From a checkpoint of a small sound classifier.
Model: norm batchnorm, depths [12], widths [192].
Rows from block 7, named by matrix and row number. Rows with one number belong to one channel. Each number is 128 + 24 x the weight over the matrix's rms, rounded and kept within 0 to 255. All counts start at 0.
# filt: filter width-5 conv, dilation 4 (model.blocks.7.filt.weight, 192x192x5), inputs 168-175, a 5 kernel for each
# gate: gate width-5 conv, dilation 4 (model.blocks.7.gate.weight, 192x192x5), inputs 168-175, a 5 kernel for each
filt.17 [121  96 123  95 117 144  99 115 148 158 130 111 148 138 106 135 148 117 146 129 154 144 169 138 141 100 174 139 152 136 104 133 140 147 103 114  99 153 135 111]
filt.18 [133 116  80 171 175 126 158 112 131 128 101 128 139 109 104 140 144 115 162  97 149 112  80 168 141 135 150  90 128 137 116 102  80 146 137 128 128  89 146 114]
filt.19 [139 168 147  95 119 182  97 164 120 137 146 113 139  67 170  65 114 146 107 133  92 172 128 134 112 109 115 114 151 150 123 126 140 116 132 122 144 148 140  95]
filt.20 [158 120  97  94 140 162 143 138 144 157 158 113 143 124 100 157 148 163 153 166 151 128 104 121 118  78 115 127  98 150 163 130  90 138 124 158 140 140 115 108]
filt.21 [108 131 137 116 146 117 139  88 151 118 150  95 119 106 119 152 155 150 125 155 138 120 110 107  90 158 116 128 139 106 116 119 114 138 137 112  95  73 118 124]
filt.22 [159 152 140 123 125 125 147 162 106 125 102  85  85 138  75 172 127 139 122 154  79  95 113 126 106 164 121 102 105 176 156 126  90 102 127 129 123 136 147 142]
filt.23 [141 118 126 167  65 112 116 128 131 127 170 128 134 120 116 103 146 182 121 148 144 161 198  94  85 128 162 150 158 147 165 100 155 124  97 119 145 124 123 153]
filt.24 [125 150 160 111 170 116 164 110 111 151 138 105 118 180 122 133 139 130 162 147 144 126 139 157 138 158 159 119 115  72 146 174 167 129  84 143 127  98 111 139]
filt.25 [130 122 130 140 102 129 115 124  96 110 183 111 114 114 123 138 155 105 128 136 127 133 131 122 142 135 142 179 112  96 126 168  79  86 121 102  94 160 171 158]
filt.26 [ 95 107 111 100 153  70 177 113 126 164 153 111 137 131 142 116 147 115 135 113 149 121 132 121 122  99 148 171 153 158 135 145 146 127  90 141 154 169 102 135]
filt.27 [ 81 133 107 175 110 118 115 117 127 167 158 107 116 128  93 124 153 129 138 138 139  91 113 104 111  44 151 115 113 135 137 133 143  93 122 128 134 138 118 109]
filt.28 [119 119 163 127 155 117  68 120 153 122 171 111 172 127  62 100  96  98 114 150 139 153 126  95 124 119 141 106 134 123 165 112 120 142 140 129 124 117 134 113]
filt.29 [103 107 112 133 135 121 118 111 121 124 126  73 179 120 145 129  91  90 148 170 139 115 114 125 139 123 140 159 145  96 128 105 115 125  96 155  86 176 128 136]
filt.30 [124 129 145 167 140 192 162 104  92 141 166  99 169 125 116 150 125  90 105  89 155 172 117 145 131  87 120 120 163 134  89 142 142  88 105 138 142 163 118 133]
filt.31 [134 115 136 117 132 111 166 178  62 143 126 122 117 118 103 147 111  92 108 125 108 131 113  88 120 136 159  77 111 105 142 149 143 122  90 109 133 127 119 155]
filt.32 [110 105 114 137 140 147 119 149 135 141 156 157 130 124 164  89 152 163 153 144 129  85 118 139 103 136 147 128 113 123 129 110 144 152 134 146 102 132 110 152]
filt.33 [126 137 142 133  92 117 116 122 128  95  84 122 128 109 128 141  95 104 139 118 158 135 127  93  90 118 104 156  91 170 164 134  86 125 152 134 115 141 201  97]
filt.34 [120 121 130 136 139 158 147 104 123 129 107 162 177 121 143 144 122 165 134  94 141 120 129 113 171 122 123 136 132 108 152 126 103 136  83 116 126 154 173 148]
filt.35 [169 135 138 109  93 147  88 102 120 101 150 112 187 104 111 103  92 106 151 121 128  93 116 168 158 104 110 166 158 118 199 166 131 126  90 187 108 110  95 158]
filt.36 [ 73  76 119 162 132 117 151 129 114 187 108 119 102 145 145 112 108 115  94 124 165 142 138 160 117 125 142 108 173 176 121 161 153 163  62  74 121 132 120 145]
filt.37 [156 126 110 146 126 100 142 103 114 117 151  95 141 104 129 101 141 124 122 136 158 171 149 100 133 109 117 154 142 152 133 140 130 144  98 125 135 143 153 129]
filt.38 [153 178  73 145 175 127 139 147 127 135 101  94 144 103 128 122  69 132  77  99 102 147  87 125  69 165 129 134 143  69 154 158 144 138 159 131 129 153 111 114]
filt.39 [140 112 151 124 123  95 122  94 160 112 148 125  79 128 101 124 132 153 116  84  85 105 103 144  72  93 131 144 177  99 140 147 116 137 167 126  87 103 138 120]
filt.40 [101 149  92 115 132 141 142  96 107 110 119 134 132  88 138 119 130 146 146 175  89 129 146 122 131 102 171  54 113 142 144 115 132  56 134 141 101 119  82 104]
filt.41 [122  80 123 121 132 139 125 141 116 126 117 129  97 107 175 130 145 151 116 118 106 116 133 134 157 116  94 106 210 169 117 107  85 135 153 133 127  67 153 109]
filt.42 [ 78 110 141 103 112 119 105 118 141 125 146 129 114 115 100 137 175 122 114 136 170 122 117 121 145 122 166 135 148 101 102 110 118 125 157 147  84 129  98 136]
filt.43 [ 86 122  72 133  78 165 128 117 148 136 103 121 150 129 134 130 143  99 107 113 112 129 152 109 124 192 103 137 119 100 110 172 126  91 123 112 126 137 151 130]
filt.44 [137 150 125 127 126 126 129  51 143 144 115  92 140 133 100  73 144 152 156 159 146 163 122 100 146 135 125 126 191  90 130 147 117 117  98 174  83 123  79 153]
filt.45 [ 89  83  87 118 145 144 139 106 143  61 158 151 120 113 144  93 149 120 155 141 130 121 141 134  90 156 120 142 158 168 115 158 142 118 148 141 140 166 139 139]
filt.46 [132 115 104 100 106 136 112 171 120  91 129 101 123 136 141 145  93 111 148 173  83 112 131 160 149 130 164 139 112 109 143 146 130 118 131 105 133 112 132 151]
filt.47 [122 152 153 135 147 156 146 131 139 128 122 143 134  76 118 143 135 109 136 147 119 128 116 124 127 162 123  96 151  86 136 149 155 110 166 115 153 149  86 136]
filt.48 [142 170 136 111 115 130 115 128 125 155 133  89 139 133 132 111 142 103 106 147 166 128 118 131 125 100 145 103 130 110 121 124 135  95 159 136 118 156 117 140]
filt.49 [126 114 115 109 145 139  97 116 135 151 114  83 131 128 149 113  98 138 143 146 158 154 149 157 120 128 131 160 152 146  75  96  69 171 130  79 109 141 165 133]
filt.50 [115 116 131 132 130 137 130 153 158 142 116 138 131 151 174 142 141 127 193 127 159 107 139 121 135 102 117 124 124 172 153 159  99 132 139 124 124 136 133 129]
filt.51 [150 114 119 153  95 128 150 110 104 134 108 129 144  99 103 118 114 146 121 153  83 110 152 129 155 124  98 131 155 105 111 122 152  72 102 118 131 153 106 111]
filt.52 [144 147 133 136 139 120 103 152 127 111 132 128 113 116 109 104 135  90 168  87 110 139 158 135 125 159 118 116 106 164  58 121  90 119 136 108 162 152  75 129]
filt.53 [135 126 137 158 145 117 112 119  94  99 126 143 144 135 151 150 120 133 149 103 130 160 103 130 101 172 175 150 157 115 142 104 124  94 151 110  99 157 108 153]
filt.54 [138  90 101 150 139 152  82 170 111 172 110 123  76 154 138 153 110 117  71 128 129 100 117 190 145 102 108 133 171  91 107 149 181 138 143 166 135 108 127 118]
filt.55 [148 140 114 121 144  86 140 154 162 124 107 156 127 126 139 112 152  80 139 134 132 147 126 164 117 131 159 132 133 115 113 136 156 134  96 159 150 171 128 115]
filt.56 [107 143 160 114  79 119 135 137 157  81  87 155 116 130 141 140 142 118 114 128 150 167 127 106 137 120 168 156 122 136 143 119  99 120 154  83 150 129 156 122]
filt.57 [124  80 108 121 160 121 151 117  98 159 132 137  99 114  99 145 122 104 165 158 149 127 117 138 145 131 145  75  79 121 151  70 148 163 129 105 123 155 126  83]
filt.58 [121 118 105 165 181 148 143 150 132  88 146 162 125 127  86 114 168  98 155 112 154 121 138 102 160 111 137  82 136 129 151 107 127 165 123 137 116  95 132 148]
filt.59 [126 148 122 175 114 127 166 171 156 148 122  93 173 141 122 116 146 134 128 218  62  93 163 139 162  97 142 106 129 113 141 123 133  82 105 104  99 107  86 142]
filt.60 [153 104 125  99 127 113 123  90 125  83 102 139 125 151 143 160 135 187  94 128 102 107 136 140 143 115 147 132 140 122 127 111  86  86 176 145 133 132 153  86]
filt.61 [143 136 131 119 148 135 146 150 143 105 134 152 164 110 123  94 104 115 132 138 151 120 147 130 122 114 145  88 127 128 134 137 161 131 129 112 174 153 122 134]
filt.62 [100 149 106 156 134 112 119  92 128 132 142 149 132 155 149 119  89 122 150 124 130  82 101 140 157  97 143  85 135 112  89 127 151  90 137 133 159 144 127 136]
filt.63 [149 136 123 123 155 130 125 123 140 114 147 106 126 142  70 103 160  96 148 119 121 132 108 129 131 186 106 145 170 138 109 152  97 148 111 101 119  71 117  96]
filt.64 [102 150 179 105 184 126 120 149 177 100 154  77 160 117 103  94 122 126 117 117 132 106 140 116 119 135 157 148 109 160  91 183 157 103 139 148 145 106 137 113]
filt.65 [122 144 126 112 108 116  94 125 196 127 169 166  95 130 197 132 147 116 154 108 114 114 130 108 201  96 111 144 122 146 130  82 195 158 115 138 101 143  98 103]
filt.66 [114 113 115  90 110 134 120  91 106 129 136 143 122  90 118 168 125 155 115 112 146 152 129 122 164  84 126  95 133 133 137 126 128 136 102 192  78 121  75  57]
filt.67 [135 144 156 138 108 158 124 137 150 123 138 149 123 108 117 106 109 131 137 159 101 174 115 130 111 121 138 124 102 139 156  96 107 165 129 124 107 109 149 148]
filt.68 [108 124 170 128 135 120 110 158 131 182 130 123 151 150 125 107 132 130 154 123  94  76 164 153 131 147 105 174 140 151 149 134 140 121 105  86 116  90 125 106]
filt.69 [143  92 127 164 145 118  85 149  76 115 160 127  76 122 127  95 150 128  97 144 142 112 123 136 136  66 128 153 104 101 169 134 114  59 119 142 122 105 132 116]
filt.70 [118 159 121 141 134 112 134 131 156 157 147 101 134 106 102 164 152 101 162 166  73 153 174 133  80 110 148 142 119 104 159  92 106 131  99 121 113 119 103 119]
filt.71 [100 164 153 136 135 147 132 142  95 136 119 110 154 138  79 105 135 134  95 170  89 156 142 164 126 156 168 152 125 168 136 103 105 118 107  82  71 143 118 141]
filt.72 [148  90 119  95 138 111 141 112 135 149 187 117 130  84 116  96 157  93 112 131 153 140 123 128 114 174 111 116 124 127  99 156 141 126 153 154 122 130  98 138]
filt.73 [109 154 109 124 168  83  66 138 159 119 138 156 111 146 137 147 121 106 112 128 121 135 146 135 119  98 187 104  80 113 128 101 127 149 156 106 120 118 151  99]
filt.74 [ 65 155  96 177 102 122 129 122 151 115 175 120 125 153 173 140 173 156 156  87 126 126 134  86 107 152 106  78 129 195 132 111 158 151 114 117 140 110 143 135]
filt.75 [164 124 139 115 124 120 114 107 126  70 190 138 150 127 105 173 121 119 156 154 130 112 102 118 145  96 131 136 136 144 145 142 162 126  86 122 107 151 126 112]
filt.76 [155 116 125 111 143 146 132 151 124 109 114 102 130 133 139 149 169 155 138 170 146 141  86 146 134  96 139 110 196 142 118 114 134 121 113 101 135 139 124 153]
filt.77 [ 90  97 147 111 134 135 125 101 149 113 150 169 111 128 130  94 131 146 135 136 171 136 119 142 128 161 130 103 107 124  70 112 124 169 145  95  80 160 106 115]
filt.78 [142 120 115  89 130 171 166 105 144 128 134 105 101  87 146 125 102 111 124 167 121 144 106 149 129 110 176 132 130 138 137 122 117  93 150 121 131 101 129  96]
filt.79 [ 96 127 151 158 135 117 118 159 152 156 146 133 149 149 149 105 174  69 143 112 115 129 171 126 128 124 114 136 151 172 103 146 128 100  84 164 100 100 102 137]
filt.80 [123 140 114 132 116  72  89 127 105 111 101 143 150 114 139  94 105 114 112 174 104 161 130 103 126 140 128  94  90  90  98 139 159 164  80 123 120 111  97 111]
filt.81 [110 118 135 111 132 126 124 156 114 104 138 129 117  99 117 100 105  95 111 131 118  99 143 119 138  69 170 106  89  73 116 124 130 120 160 127 133 171 152 137]
filt.82 [104  85 118 133 158 130 111 113 103  97 147  89 132  95 140 116 147 162 128  73 114 144 175 150 136  78  95 144 132 102 131 115 139 103 131 114 159 151  98 139]
filt.83 [101 140 159 144 101 113 129 146 153 145 109 160 130 140 102 175 122 128 100 118 127 110 134 141 123 101 137  71  99 141 147 103 143 128 153 138 151 145  91 161]
filt.84 [151 112 135 126 151 128 133 121 139 109 118 152 112 138 131 103 109 178 110  92 104 158 158 135 157 132 126 143 133 119 109 106 174 137 105 116 133 144 157  99]
filt.85 [121 133 138 143 124 126 136 150 102 144 134 175 132 113 125 156 136 131  94  95 141 128 136 133  88 138 144 104 106  91  91 150 145 121 161 129 135 170 114 133]
filt.86 [115 118  87 154 112 138 186 152 118 131  75 116 137 159 147 101 134 144 129  60 160 135 132 128 169 120 154  88 151 134 130 121 165 101  96 119 135 179 124 145]
filt.87 [111 147 137  78 116 142 152  74 135 162 164  78 159 145 109 104 152 151 130 136 132 112 151 111 118 116 157 127 135 139 115 114 101 130 142 119 117 164  91 117]
filt.88 [103 161 127 148 150 140  92 109 134 156 104 142 141 170 111  99 165  97 131  99 139 145 119 120 106 136 118 156 113 158 112 185 149 147 129 101 138 135 169 123]
filt.89 [100 124 137 162 163 126 118 160 106 121 131 137 103 105 127 106 123 115 146 116 140 141  91 127 125  89 175 113 146 158 136 133  91 143 120 128 110 130 141  87]
filt.90 [ 88 106  99 130  86 103 114 127 170 181 105 135 108 106 107 100 133 134 137  90 140 137 105  89 135 123 106 130 103 128 121 165 153  96 103 106 156 154 118 137]
filt.91 [151 144 126 129 124 144 102 103 100 138 139 179 121 127 136 138  98 126 153 124 105 129 109 133 104 115 158 123  92 129 149 118  78  95 133 122 108 105 105 155]
filt.92 [133 166 108 139 143 126 141 129 172 149 135 119 126 124  98 131 100 148 139 130 101 139 146 120 166 167 131 150 119 101 118 133 112 183 119 121 149 161 151 155]
filt.93 [130 154 152 162  95  83 113  99  99 127 144 112 159 104 154  84 112 124 120  86 109 178 147  20 161  84 147 151 123 147 132 122  90 163 131 155 115 115 124 171]
filt.94 [161 118 149 122 150  98 113 138 111 117 171  54 142  97 116  86 155 146 110 111  90 110 114 134 154 178 109 130  83 191 132 136  86 186 140 137 125  94 136  92]
filt.95 [124 146  95 153 137  98 141 127 163 104 151  84 137  97 131 123 108 148 108 178 101 109 156  92  91  98  94 127 132 133 159 109 138 143 147 126 140 112 138 133]
filt.96 [ 95 132 154 135  97 108 122 166 127 119 116 128 178  90 123 121 142 104 154 135 125 126  84 131 155 112  88  96 122 125 121 110  91 126 125 146 101 113 113 123]
gate.17 [139 163 155 165 105 156 140  88 150 149 116 113 160 134 108 128 146 149 134 151 130 127 140 148 121 120 142 166 104 170 105  85  92 122 134 145 113 142 127 112]
gate.18 [111 155 132  55 102  86 152 152 110 124 144 128 111 154 110 120 128 135 105 157  86 134 140 140  64 150 136 119 117 117 120  77 142 199 139 113  96 135 136 138]
gate.19 [ 60  94 103 145 170 121 171 142 145 148 128 113 124 130 149 114 134 160 133  81 137 104 126 128 156 134  99 114 147 171 140 133 147 131 153 141 147 164 147 134]
gate.20 [124 121  99 110 134 117 123 149  88 108 137 125 162  99 102 187  86  83 113  99 137 143 123 108 136 146 126 121 114 125 100 126 120 163  94 137 119 144 128 137]
gate.21 [151 138 133 133 173 139 108 158 178 122 136 122 103 119 138  98 119 128  94 110 186 128 130 128  94 150 140 131 158 144 134 114 159 105  90 130 146 133  98 140]
gate.22 [121 121 148 129 147 134 151 143 167 117 151 131 105 158 134 170 123  71 123 102 128 129 140 145 116  95 147 139 131 155 143 119  92 107  97 134 129 119  82  83]
gate.23 [100 115 153 134 140 181 127 108 186 141 140 105  93 125 161 118 120  99 160 115 124 113 110 128 141 133 144 127 136 104 130 130 115 107 125 133 158 115 159 164]
gate.24 [178 155 113 124 129 109 156 147 121 142 135 150  93 131 130 137 108 125 120 111 117 167 128 106 142 143 143  68  91 113 163 143 144 124 169 132 148 111 101 125]
gate.25 [113 171 127 120 143 135 106 140 153 150  97 102 144 108 156 149 137 171 152 173 151 156 140 148 154 126 117 131 142 126 154 173  84 109  85  96 129 137 136 103]
gate.26 [145 111 112 170 117 142 102  78 133 142 107 131 109 121 145 168 114 130 107 105 103 151 119 165 150 133 155 135 137 135 145  85 101 151  84 126  97 155 103 100]
gate.27 [140 170 123 104 105 139 157 129 120 123 157  82 136 105 127 159 114 127  94 120 155 122 103 157 123 145 132  87 158 110 122 143 121 144 157 161 158 136 136 120]
gate.28 [127 117 103 117 164 111 124 106 172 100 163 121 174  90 124 118  73 173 131 165 130 155 179 143 128 133 107  93 143 113 111 143 129 114 129 109 132 125 104 130]
gate.29 [158 154 112 114 137 143 147 122 154 171 138 135 126  94 132 140 160  94 146 101 105 104 135 133 142 141 149 162 129 185 136 124  77 100 148 130 123  95 142 105]
gate.30 [129 148 139 161 122 125 138 141 127 167 158 120  95  91 125 186 112  94 152  76 109 128 121 100 149 138 132 137 121 172  88  88 135 130  95 106 141  67 114 106]
gate.31 [143 123 141 148  85 116 149 120 131 135  97 161 135 134 136 115 132 107  93 153 105 138 104 119 149 138 144 132 126 128 134 139 147  74  82 141 123 143 152 119]
gate.32 [128 116  96 118 106 145 126 172 158 163 120 104 142  86 136 117 112 112 181 117 121 146 128 155 158 117 165 148 120 139 103  77  86 135 175 145 103 105 134 165]
gate.33 [106 142 140 104 134 174 166 117 108 130 150 130 113 133 121 138 129 127  60 114 117 160  88 118  96 143 169 139 138 148 148 122 108 137 152  66 139 181 145 145]
gate.34 [134 118 113 118 151 111 126 146 126 135 125  69 100 115 148 116 114 108 116 104 127 100 131 154 161 148 113  98 144 136 144 102 119 151 115 102 124 153 137 111]
gate.35 [153 117 110  73 150 130 158 154 106 119 100 124 148 187 117 136 117 111 147 110 121 141 128 138  87 155 149 153 141 167 102  73 168 145 106 136 145 138 138  88]
gate.36 [123 135 124 111 151 152 123 152 103 125 103 143 105  82 102  84  88 103 110 115 130 148 155 116 125 180 150 179 146 108  98 130  97  79 161  86 143  84 141 140]
gate.37 [129 133 138 154 162 131 128 166 116 109 106 119 155 129 142 159 131 127 126 166 139 172 102  77 168 151 128  98  87  91 129 134 104 134 113  68 173 103 143 104]
gate.38 [147 129 163 130 208 138 106 158 128 142 121 125 101 167 117 126 161  92 112 109 101  97 129 145  95 122 171 144 152 153 122 139 157 112 120 127 147 140 105 141]
gate.39 [145 142 100 150 144 108 160 150 163 123 139 109 120 155 179 140 137 154 108 139 129 106 138  86 103 101 125 156 167 119 111  99 146  98 121 173 169 102  86 112]
gate.40 [112 123 116 110 111 104  99 135 137 122 168 120 120 127 176 153  92 136 134 108 132  98 150 157 121 117  87 137 169 175 123 127 127 127 138 139 146 147 139 151]
gate.41 [117 128 110 111 127 113 121 134 130 136 153 107 113 143 125 141 161 125  97  93 112 166 130 107 159 161 176 115 152 151  77 125 153 113 119 110 162 131 111 153]
gate.42 [118 151 112 144 178  83 122 144 127 120 140 124  92  80 133 139 160  85 113  94 138  97 123 123 105 136 135 125 177 141  95 112 149 101 134  92 114 115 134 147]
gate.43 [129 107 109 136  98 146 110 152 118 111 126 153 120 124 104 111 134 136 105 100 127 155 158  95 145 155 126 106 122 172  78 138 118 122 113 146  78 119 107 118]
gate.44 [139 145 148 112 138 173 137 177 110 146  92 137  93 149 134 152 122 109 113 107 153 100 104 129 132  92 155 120 131 157  96 144 139 162 127 147  71  90 156 102]
gate.45 [121 173 143 166 157 157 150 132 119 158 131 112 123 123 119 114 161 140 152 116 153 147 149 133 131 159 119  93 146 137 115 158 141 140 114 125 108 116  94 128]
gate.46 [177 117 101  91 104 148 109 164 120 135  74 137 101 136 172 105 143 138 111  86 110 164 167 162 146 131 149 108 118 132 132  89 130 129 138 135 151 115 125 121]
gate.47 [136 146 143 107  94 181 145 138 124 177 105 135 119 136 136 116 139 119 154 106 129 111 122 144 174 119 135 123 130 143 110 125 128 116 131 165 102 136 168 184]
gate.48 [158 144 136 166 148 148 145  70 146 112 140 120 127 113 134 112 114 131 100 177 134 145 147 165 141 167 120 154 148 106  99 138 112 171 180  93 111 120 164 107]
gate.49 [135  69 122 124 135  88  94  87 131 139 134 130  93 132 129 112  85 167 148 150 112 156 121 171 152 126 102 119 132 117 153  81 117 120  98 129  82  86 122 123]
gate.50 [137 149 117 119 114 135 135 134 136 125 158 139 132 119 135 141 107 152 137  48  88 132 128 133 160 152  99 102 121 145 149 147 142 126 186 135 130 125 139 119]
gate.51 [129 147 129 162 130 119 140 104 105  88 124 111  80 113 126 134 103 111 112 122 162 144 124 126 177 130 125  98 107  94 133 155 143 132 149 140 124 121 137 146]
gate.52 [134 129 116 115 106 170 119 175 102 129  89 127 132 129 129 116 104 139 152 105 106 108 125 129 149 131 142 134 122 111 144  85  60 124 152 124 133 139 125 155]
gate.53 [102 153 157 152 128 119 109  84 114 119 149 134 144 113 142 194 165 120 120 102 158 128 123 103 145 117 148 151 159  69 128 151 159  31 137 128 149 141 114 142]
gate.54 [148 108 117 157 132 141 155 146  98 178 105 150 130 102 124 162 133  88 145 151  92 142 121 139 119 154 120 107 150 108  82  92 130 107 114 125 102 148 117 107]
gate.55 [160 123 106 117 134  92 142 135 135 151 138 134  95 135 134 159 111 121 143 136  83 146 144 155 149 199 173 114 100  84 136 137 124 141 154 129 106 120 108 107]
gate.56 [134 141 150 125 125 131 133 123 110 171 112 139 120 141 138 118 159 123 163  94 151 118 142 182 103 128 157 148  85 115 135 157 117 112 129 160 160 132 131 174]
gate.57 [115 145 156 145 122 143 147 126 119 147 134 122  87 159 103 141 136 157 168 127 141 110 144 167 130  92 101 145 124 143 194 104 106 106 160 104  96 128 152 136]
gate.58 [115 136 182 166 161 149  51 124 148 126 123 126 121 141 149 117 144 149 167 116 125 117 131 147 109 109 151 142 162 141 143 118 110 153 136  84 142 132 146 129]
gate.59 [ 96 157 121 125  97 105 138 111 168 139 131 126 145 118 134 113 120 120 153 111 134 101 134 134 145 148 182 113 110 165 120  80 101 159 105 119  73 158  96 107]
gate.60 [159 128 125 136 167 104 160 143 145 116 103 114 118 122 148 104 130 121 190 151 140 123 100 163 127 146 143 157 139 129 138 138 162 136 151 115 131 108 123 109]
gate.61 [127  80 140 134 167 141 106 139 121 108 126 140 102 126 126 127  99 139  78 137 139 119 145 141  85 144 135 153 150  67 131 133 110 160 152  77 118 107 130 147]
gate.62 [100 116 138 154 141  75 141 104 139 112 113 105 104 119 126 101 117 115 118 112 132 111 102 143 115 156 115 121 122 164  93 109 107 137 154  90 153 115 133 102]
gate.63 [119 106 171  97 122 114  88 131 142 133 127 142 129 141 160 132 158  92 119 122 130 164 145 136 156 118 173 173 150 142 104  94  75  75 121 139 133  82 128 105]
gate.64 [131 129 133 149 134 114 143 126 148 159 160 114 134 138 136 143 136 121 173 125  95 125 169  86 159 119 136 134 162 173 103  95 136 130 123  95 115 192 154 180]
gate.65 [121  72  92 108 136 151 117  95 120 130  84 121 120 115 152 119 122 128 131  79 140 122 129 113  96 107 134 159 181 129 162  89  88 143  90 122 116 129  99 108]
gate.66 [ 99 141 154 152 108 185 163 109  84 142 120 111 117 124 111 150 140 112  97 163 170 141 160 150 151 152 139 185 172 111  91 124  96 122 102 118 108  96 118 151]
gate.67 [114  89 108 117 155 135 112 122 160 114 178 110 134 151 115  88 165 142  87  95 159 151 158 106 156 127 155 175 139 133 119 115 125  84 130 109  98 155 143 157]
gate.68 [150 134 146 131 149  96 147 183 153 158 135 120 132 102 111 136 118 188 121 137  88 152 129 123 118 158 131 139 154 154 113 122 131 147 146 145 113 169 119 132]
gate.69 [138 119 110 128 164 130 158 108 100 131 112  77 147 161 117 113 139 116  91 147 135 146 155 166 132 138 135  99 158 123 126 162 144 124 141 147 147 131 125 100]
gate.70 [144 108 136 124 145 130 161 120 150 159 112 144 163 138 105 113  92 122 126 150 118 191 139 139  83 149 151 174 138 141 101 102  93 122 137 160 171 131 128 153]
gate.71 [105 108 134 141 100 125 116 139 165 156 157 120  81  88 124 137 164 135 155 112 119 136 132 108 134 144 149 172 158 133 117 102 127  95  61 161 115 132 119 152]
gate.72 [131 104 120 138 172 161 160 133 161 113 112 114 178 142 114 116 218 110 106 148 120 144 173 135 141 129 131 137 135 154 132 100 132 160 101 104 128 128 116 153]
gate.73 [125 157  97 150 121 176 133 161 114 123 132 137 123 128  94 113 118 141 120 133 134 163 102 110 131 155 138 160 150 164 144 162 104 135 115 120  70 112 137 140]
gate.74 [ 91 145 123 100 143 164  79 106 147 173 176 115 103 165 152 136 155 104 111 131 113  86 132 124 125  94 167 153 121 133 144 128 130  94 198 168 160 136 128 140]
gate.75 [122  91 132 122 115 183 106 186 122 103 130 118 156 135 105 145 123 176 141 173 134 145 114 155 139 130  95 157 154 126 153 166 126 108 103 151 126 105 139 143]
gate.76 [105 118 166 149  76 135 140 150 151 132  94 106 114 121 173 119 118 143 111 124 123 133 132 125  99 137 142 116 140 121 117 135 137  91 139 133  83  93 130 154]
gate.77 [ 82 111  89  97 140 106 162 100 119 123 207 127 171 127 118 107 144 135  95 104 123 123 161 170 100 116 119 153 137 114 129 179  92 119 142 155 115 126 124 146]
gate.78 [184 150 150 124 105 112 117 130  95 136 138  67 108 140 151 115 171 118 150  69 103  92 134 111 114 142 124 129 158 145 107 116 105 148 112 100  86 136 128 135]
gate.79 [125 167 120 134 123 150 121 125 112  62 134 145  78 207 153 153 141 121 138 142 149 152 160 152 128 143 185 125 130 117 128 100 142 136 119 114 102 135  84 131]
gate.80 [136 113  91  94 129 128 132 138 115 128 120 108 129 100 126 177 143 104 129 110 118 144 123 157 152 100 165 136 126 163  76 166 121 120  90 102 106 160  82 169]
gate.81 [130 118 128 120 113 108 116 114 185 127 127 153 139 135 135 119 158 126  86 118 137 158 117 115 116 164 152  68 100 196 134 102 116 118  89 114 149 121 108 141]
gate.82 [134 110 161 108 143 164 118 109 132 141  53 135 132 153 137 109 155 171  84 138 125 131 130 160 137  80 135 120 135 101 155 144 149 106 161 140 100 147 124 144]
gate.83 [123 152 115 111  75 117 121 162 110 141 105 177 155 155 120 146 136 139 133 177 126 165 140 134 125 133  74 179 116 120 150 126 110 105 143 124 109 102 132 123]
gate.84 [112 112  87 165 119 165 133  89 147 156  64 127 160 109  50  90 148  87 119  92 120  94 121 104 108 163  87  94 172 142 139 115 101 132 100 148 123 123 125 123]
gate.85 [120  92 103  96 134 141 121 118 179  88 136  97 124 122  87 113 126 108 104  86 158 146  91 130 117 111 139 167 106 182 121 119 154 116 134 122 148 151 116 104]
gate.86 [112 148 115 116 159 109 124 185 139 161 138 144 160 138 116 110 129 130 124  99 104 151 168 103 150 159 110 124 132 181 148 101 117 139 114  95 170 129 146 140]
gate.87 [124 159 137 143 136 134  88 111  98 105 132  74 153 122  82 106 123 135 133 149 142 140 125 152 122  83 150  91 101 138 103 125 124 124 116 113 101 137  58 114]
gate.88 [123 113 122 143 131 102 114 109 186 138 113 172 131 117 124 167 121 114 137 130 150 152 164 129 163 132  89 164 119 117 121 163 146 176  88 110 155 122 132 111]
gate.89 [106  78 142 158 189 118 162 121 150 148 160 133 146  79 105 147 144 106 156 151 148 129 160 155 115 184 134 151 166 101 130 145 129 171  78 155 105  92 120 152]
gate.90 [129 114 123  93 138 147 110 152 120 151 137 133 136 130  81 138 153 151 173 156 163 161 153 137 130 120 173 120 134 142  90  85 132  70 172 111 149 115 131 111]
gate.91 [128  83 145 174  70 105 163 129 163 189 110 121 120 109  85 132 120 135  92 132  88 134 126 114 147 125 134 113 150 119 139 109 128 113 105 135 118 138  64 151]
gate.92 [146 116 181 121 102 162 140 154 154  81 128 140 109 111 186 145 124 157  79 120 113 170 170 142 125 125 147 115 139  75 150 104 150  87  88 119 135 148 129 100]
gate.93 [131 159  96 143 150 143 167 150 159 130 143 137 119 103 110 107 132 115 137  93 153  95 144 143 137 131 116 102 156 217 136 148 161  84  76 129 135 157 165 142]
gate.94 [131 175 111 165  94 135 135 107 146 104 219  93 115  99  90  99  88 149 114 135 128 135 202 108 140 125 150 182 146 116 151 142 132  90 148 146 122 121 109 134]
gate.95 [113  95 146 118 164 147 180 140 141 169 133 148 120 144 184 150  97 112  96 145 135 124 106 136 142 180  69 150 123 152 107 128 146 108 105 113 119 120 138 152]
gate.96 [100 160 141 158 117  74 124 167  89  94 171 174 133 132 125 164 168 109 139 162 146 123 136 188 112 116 134 110 104 101 124 107 165 120 143 182 172 102 113 120]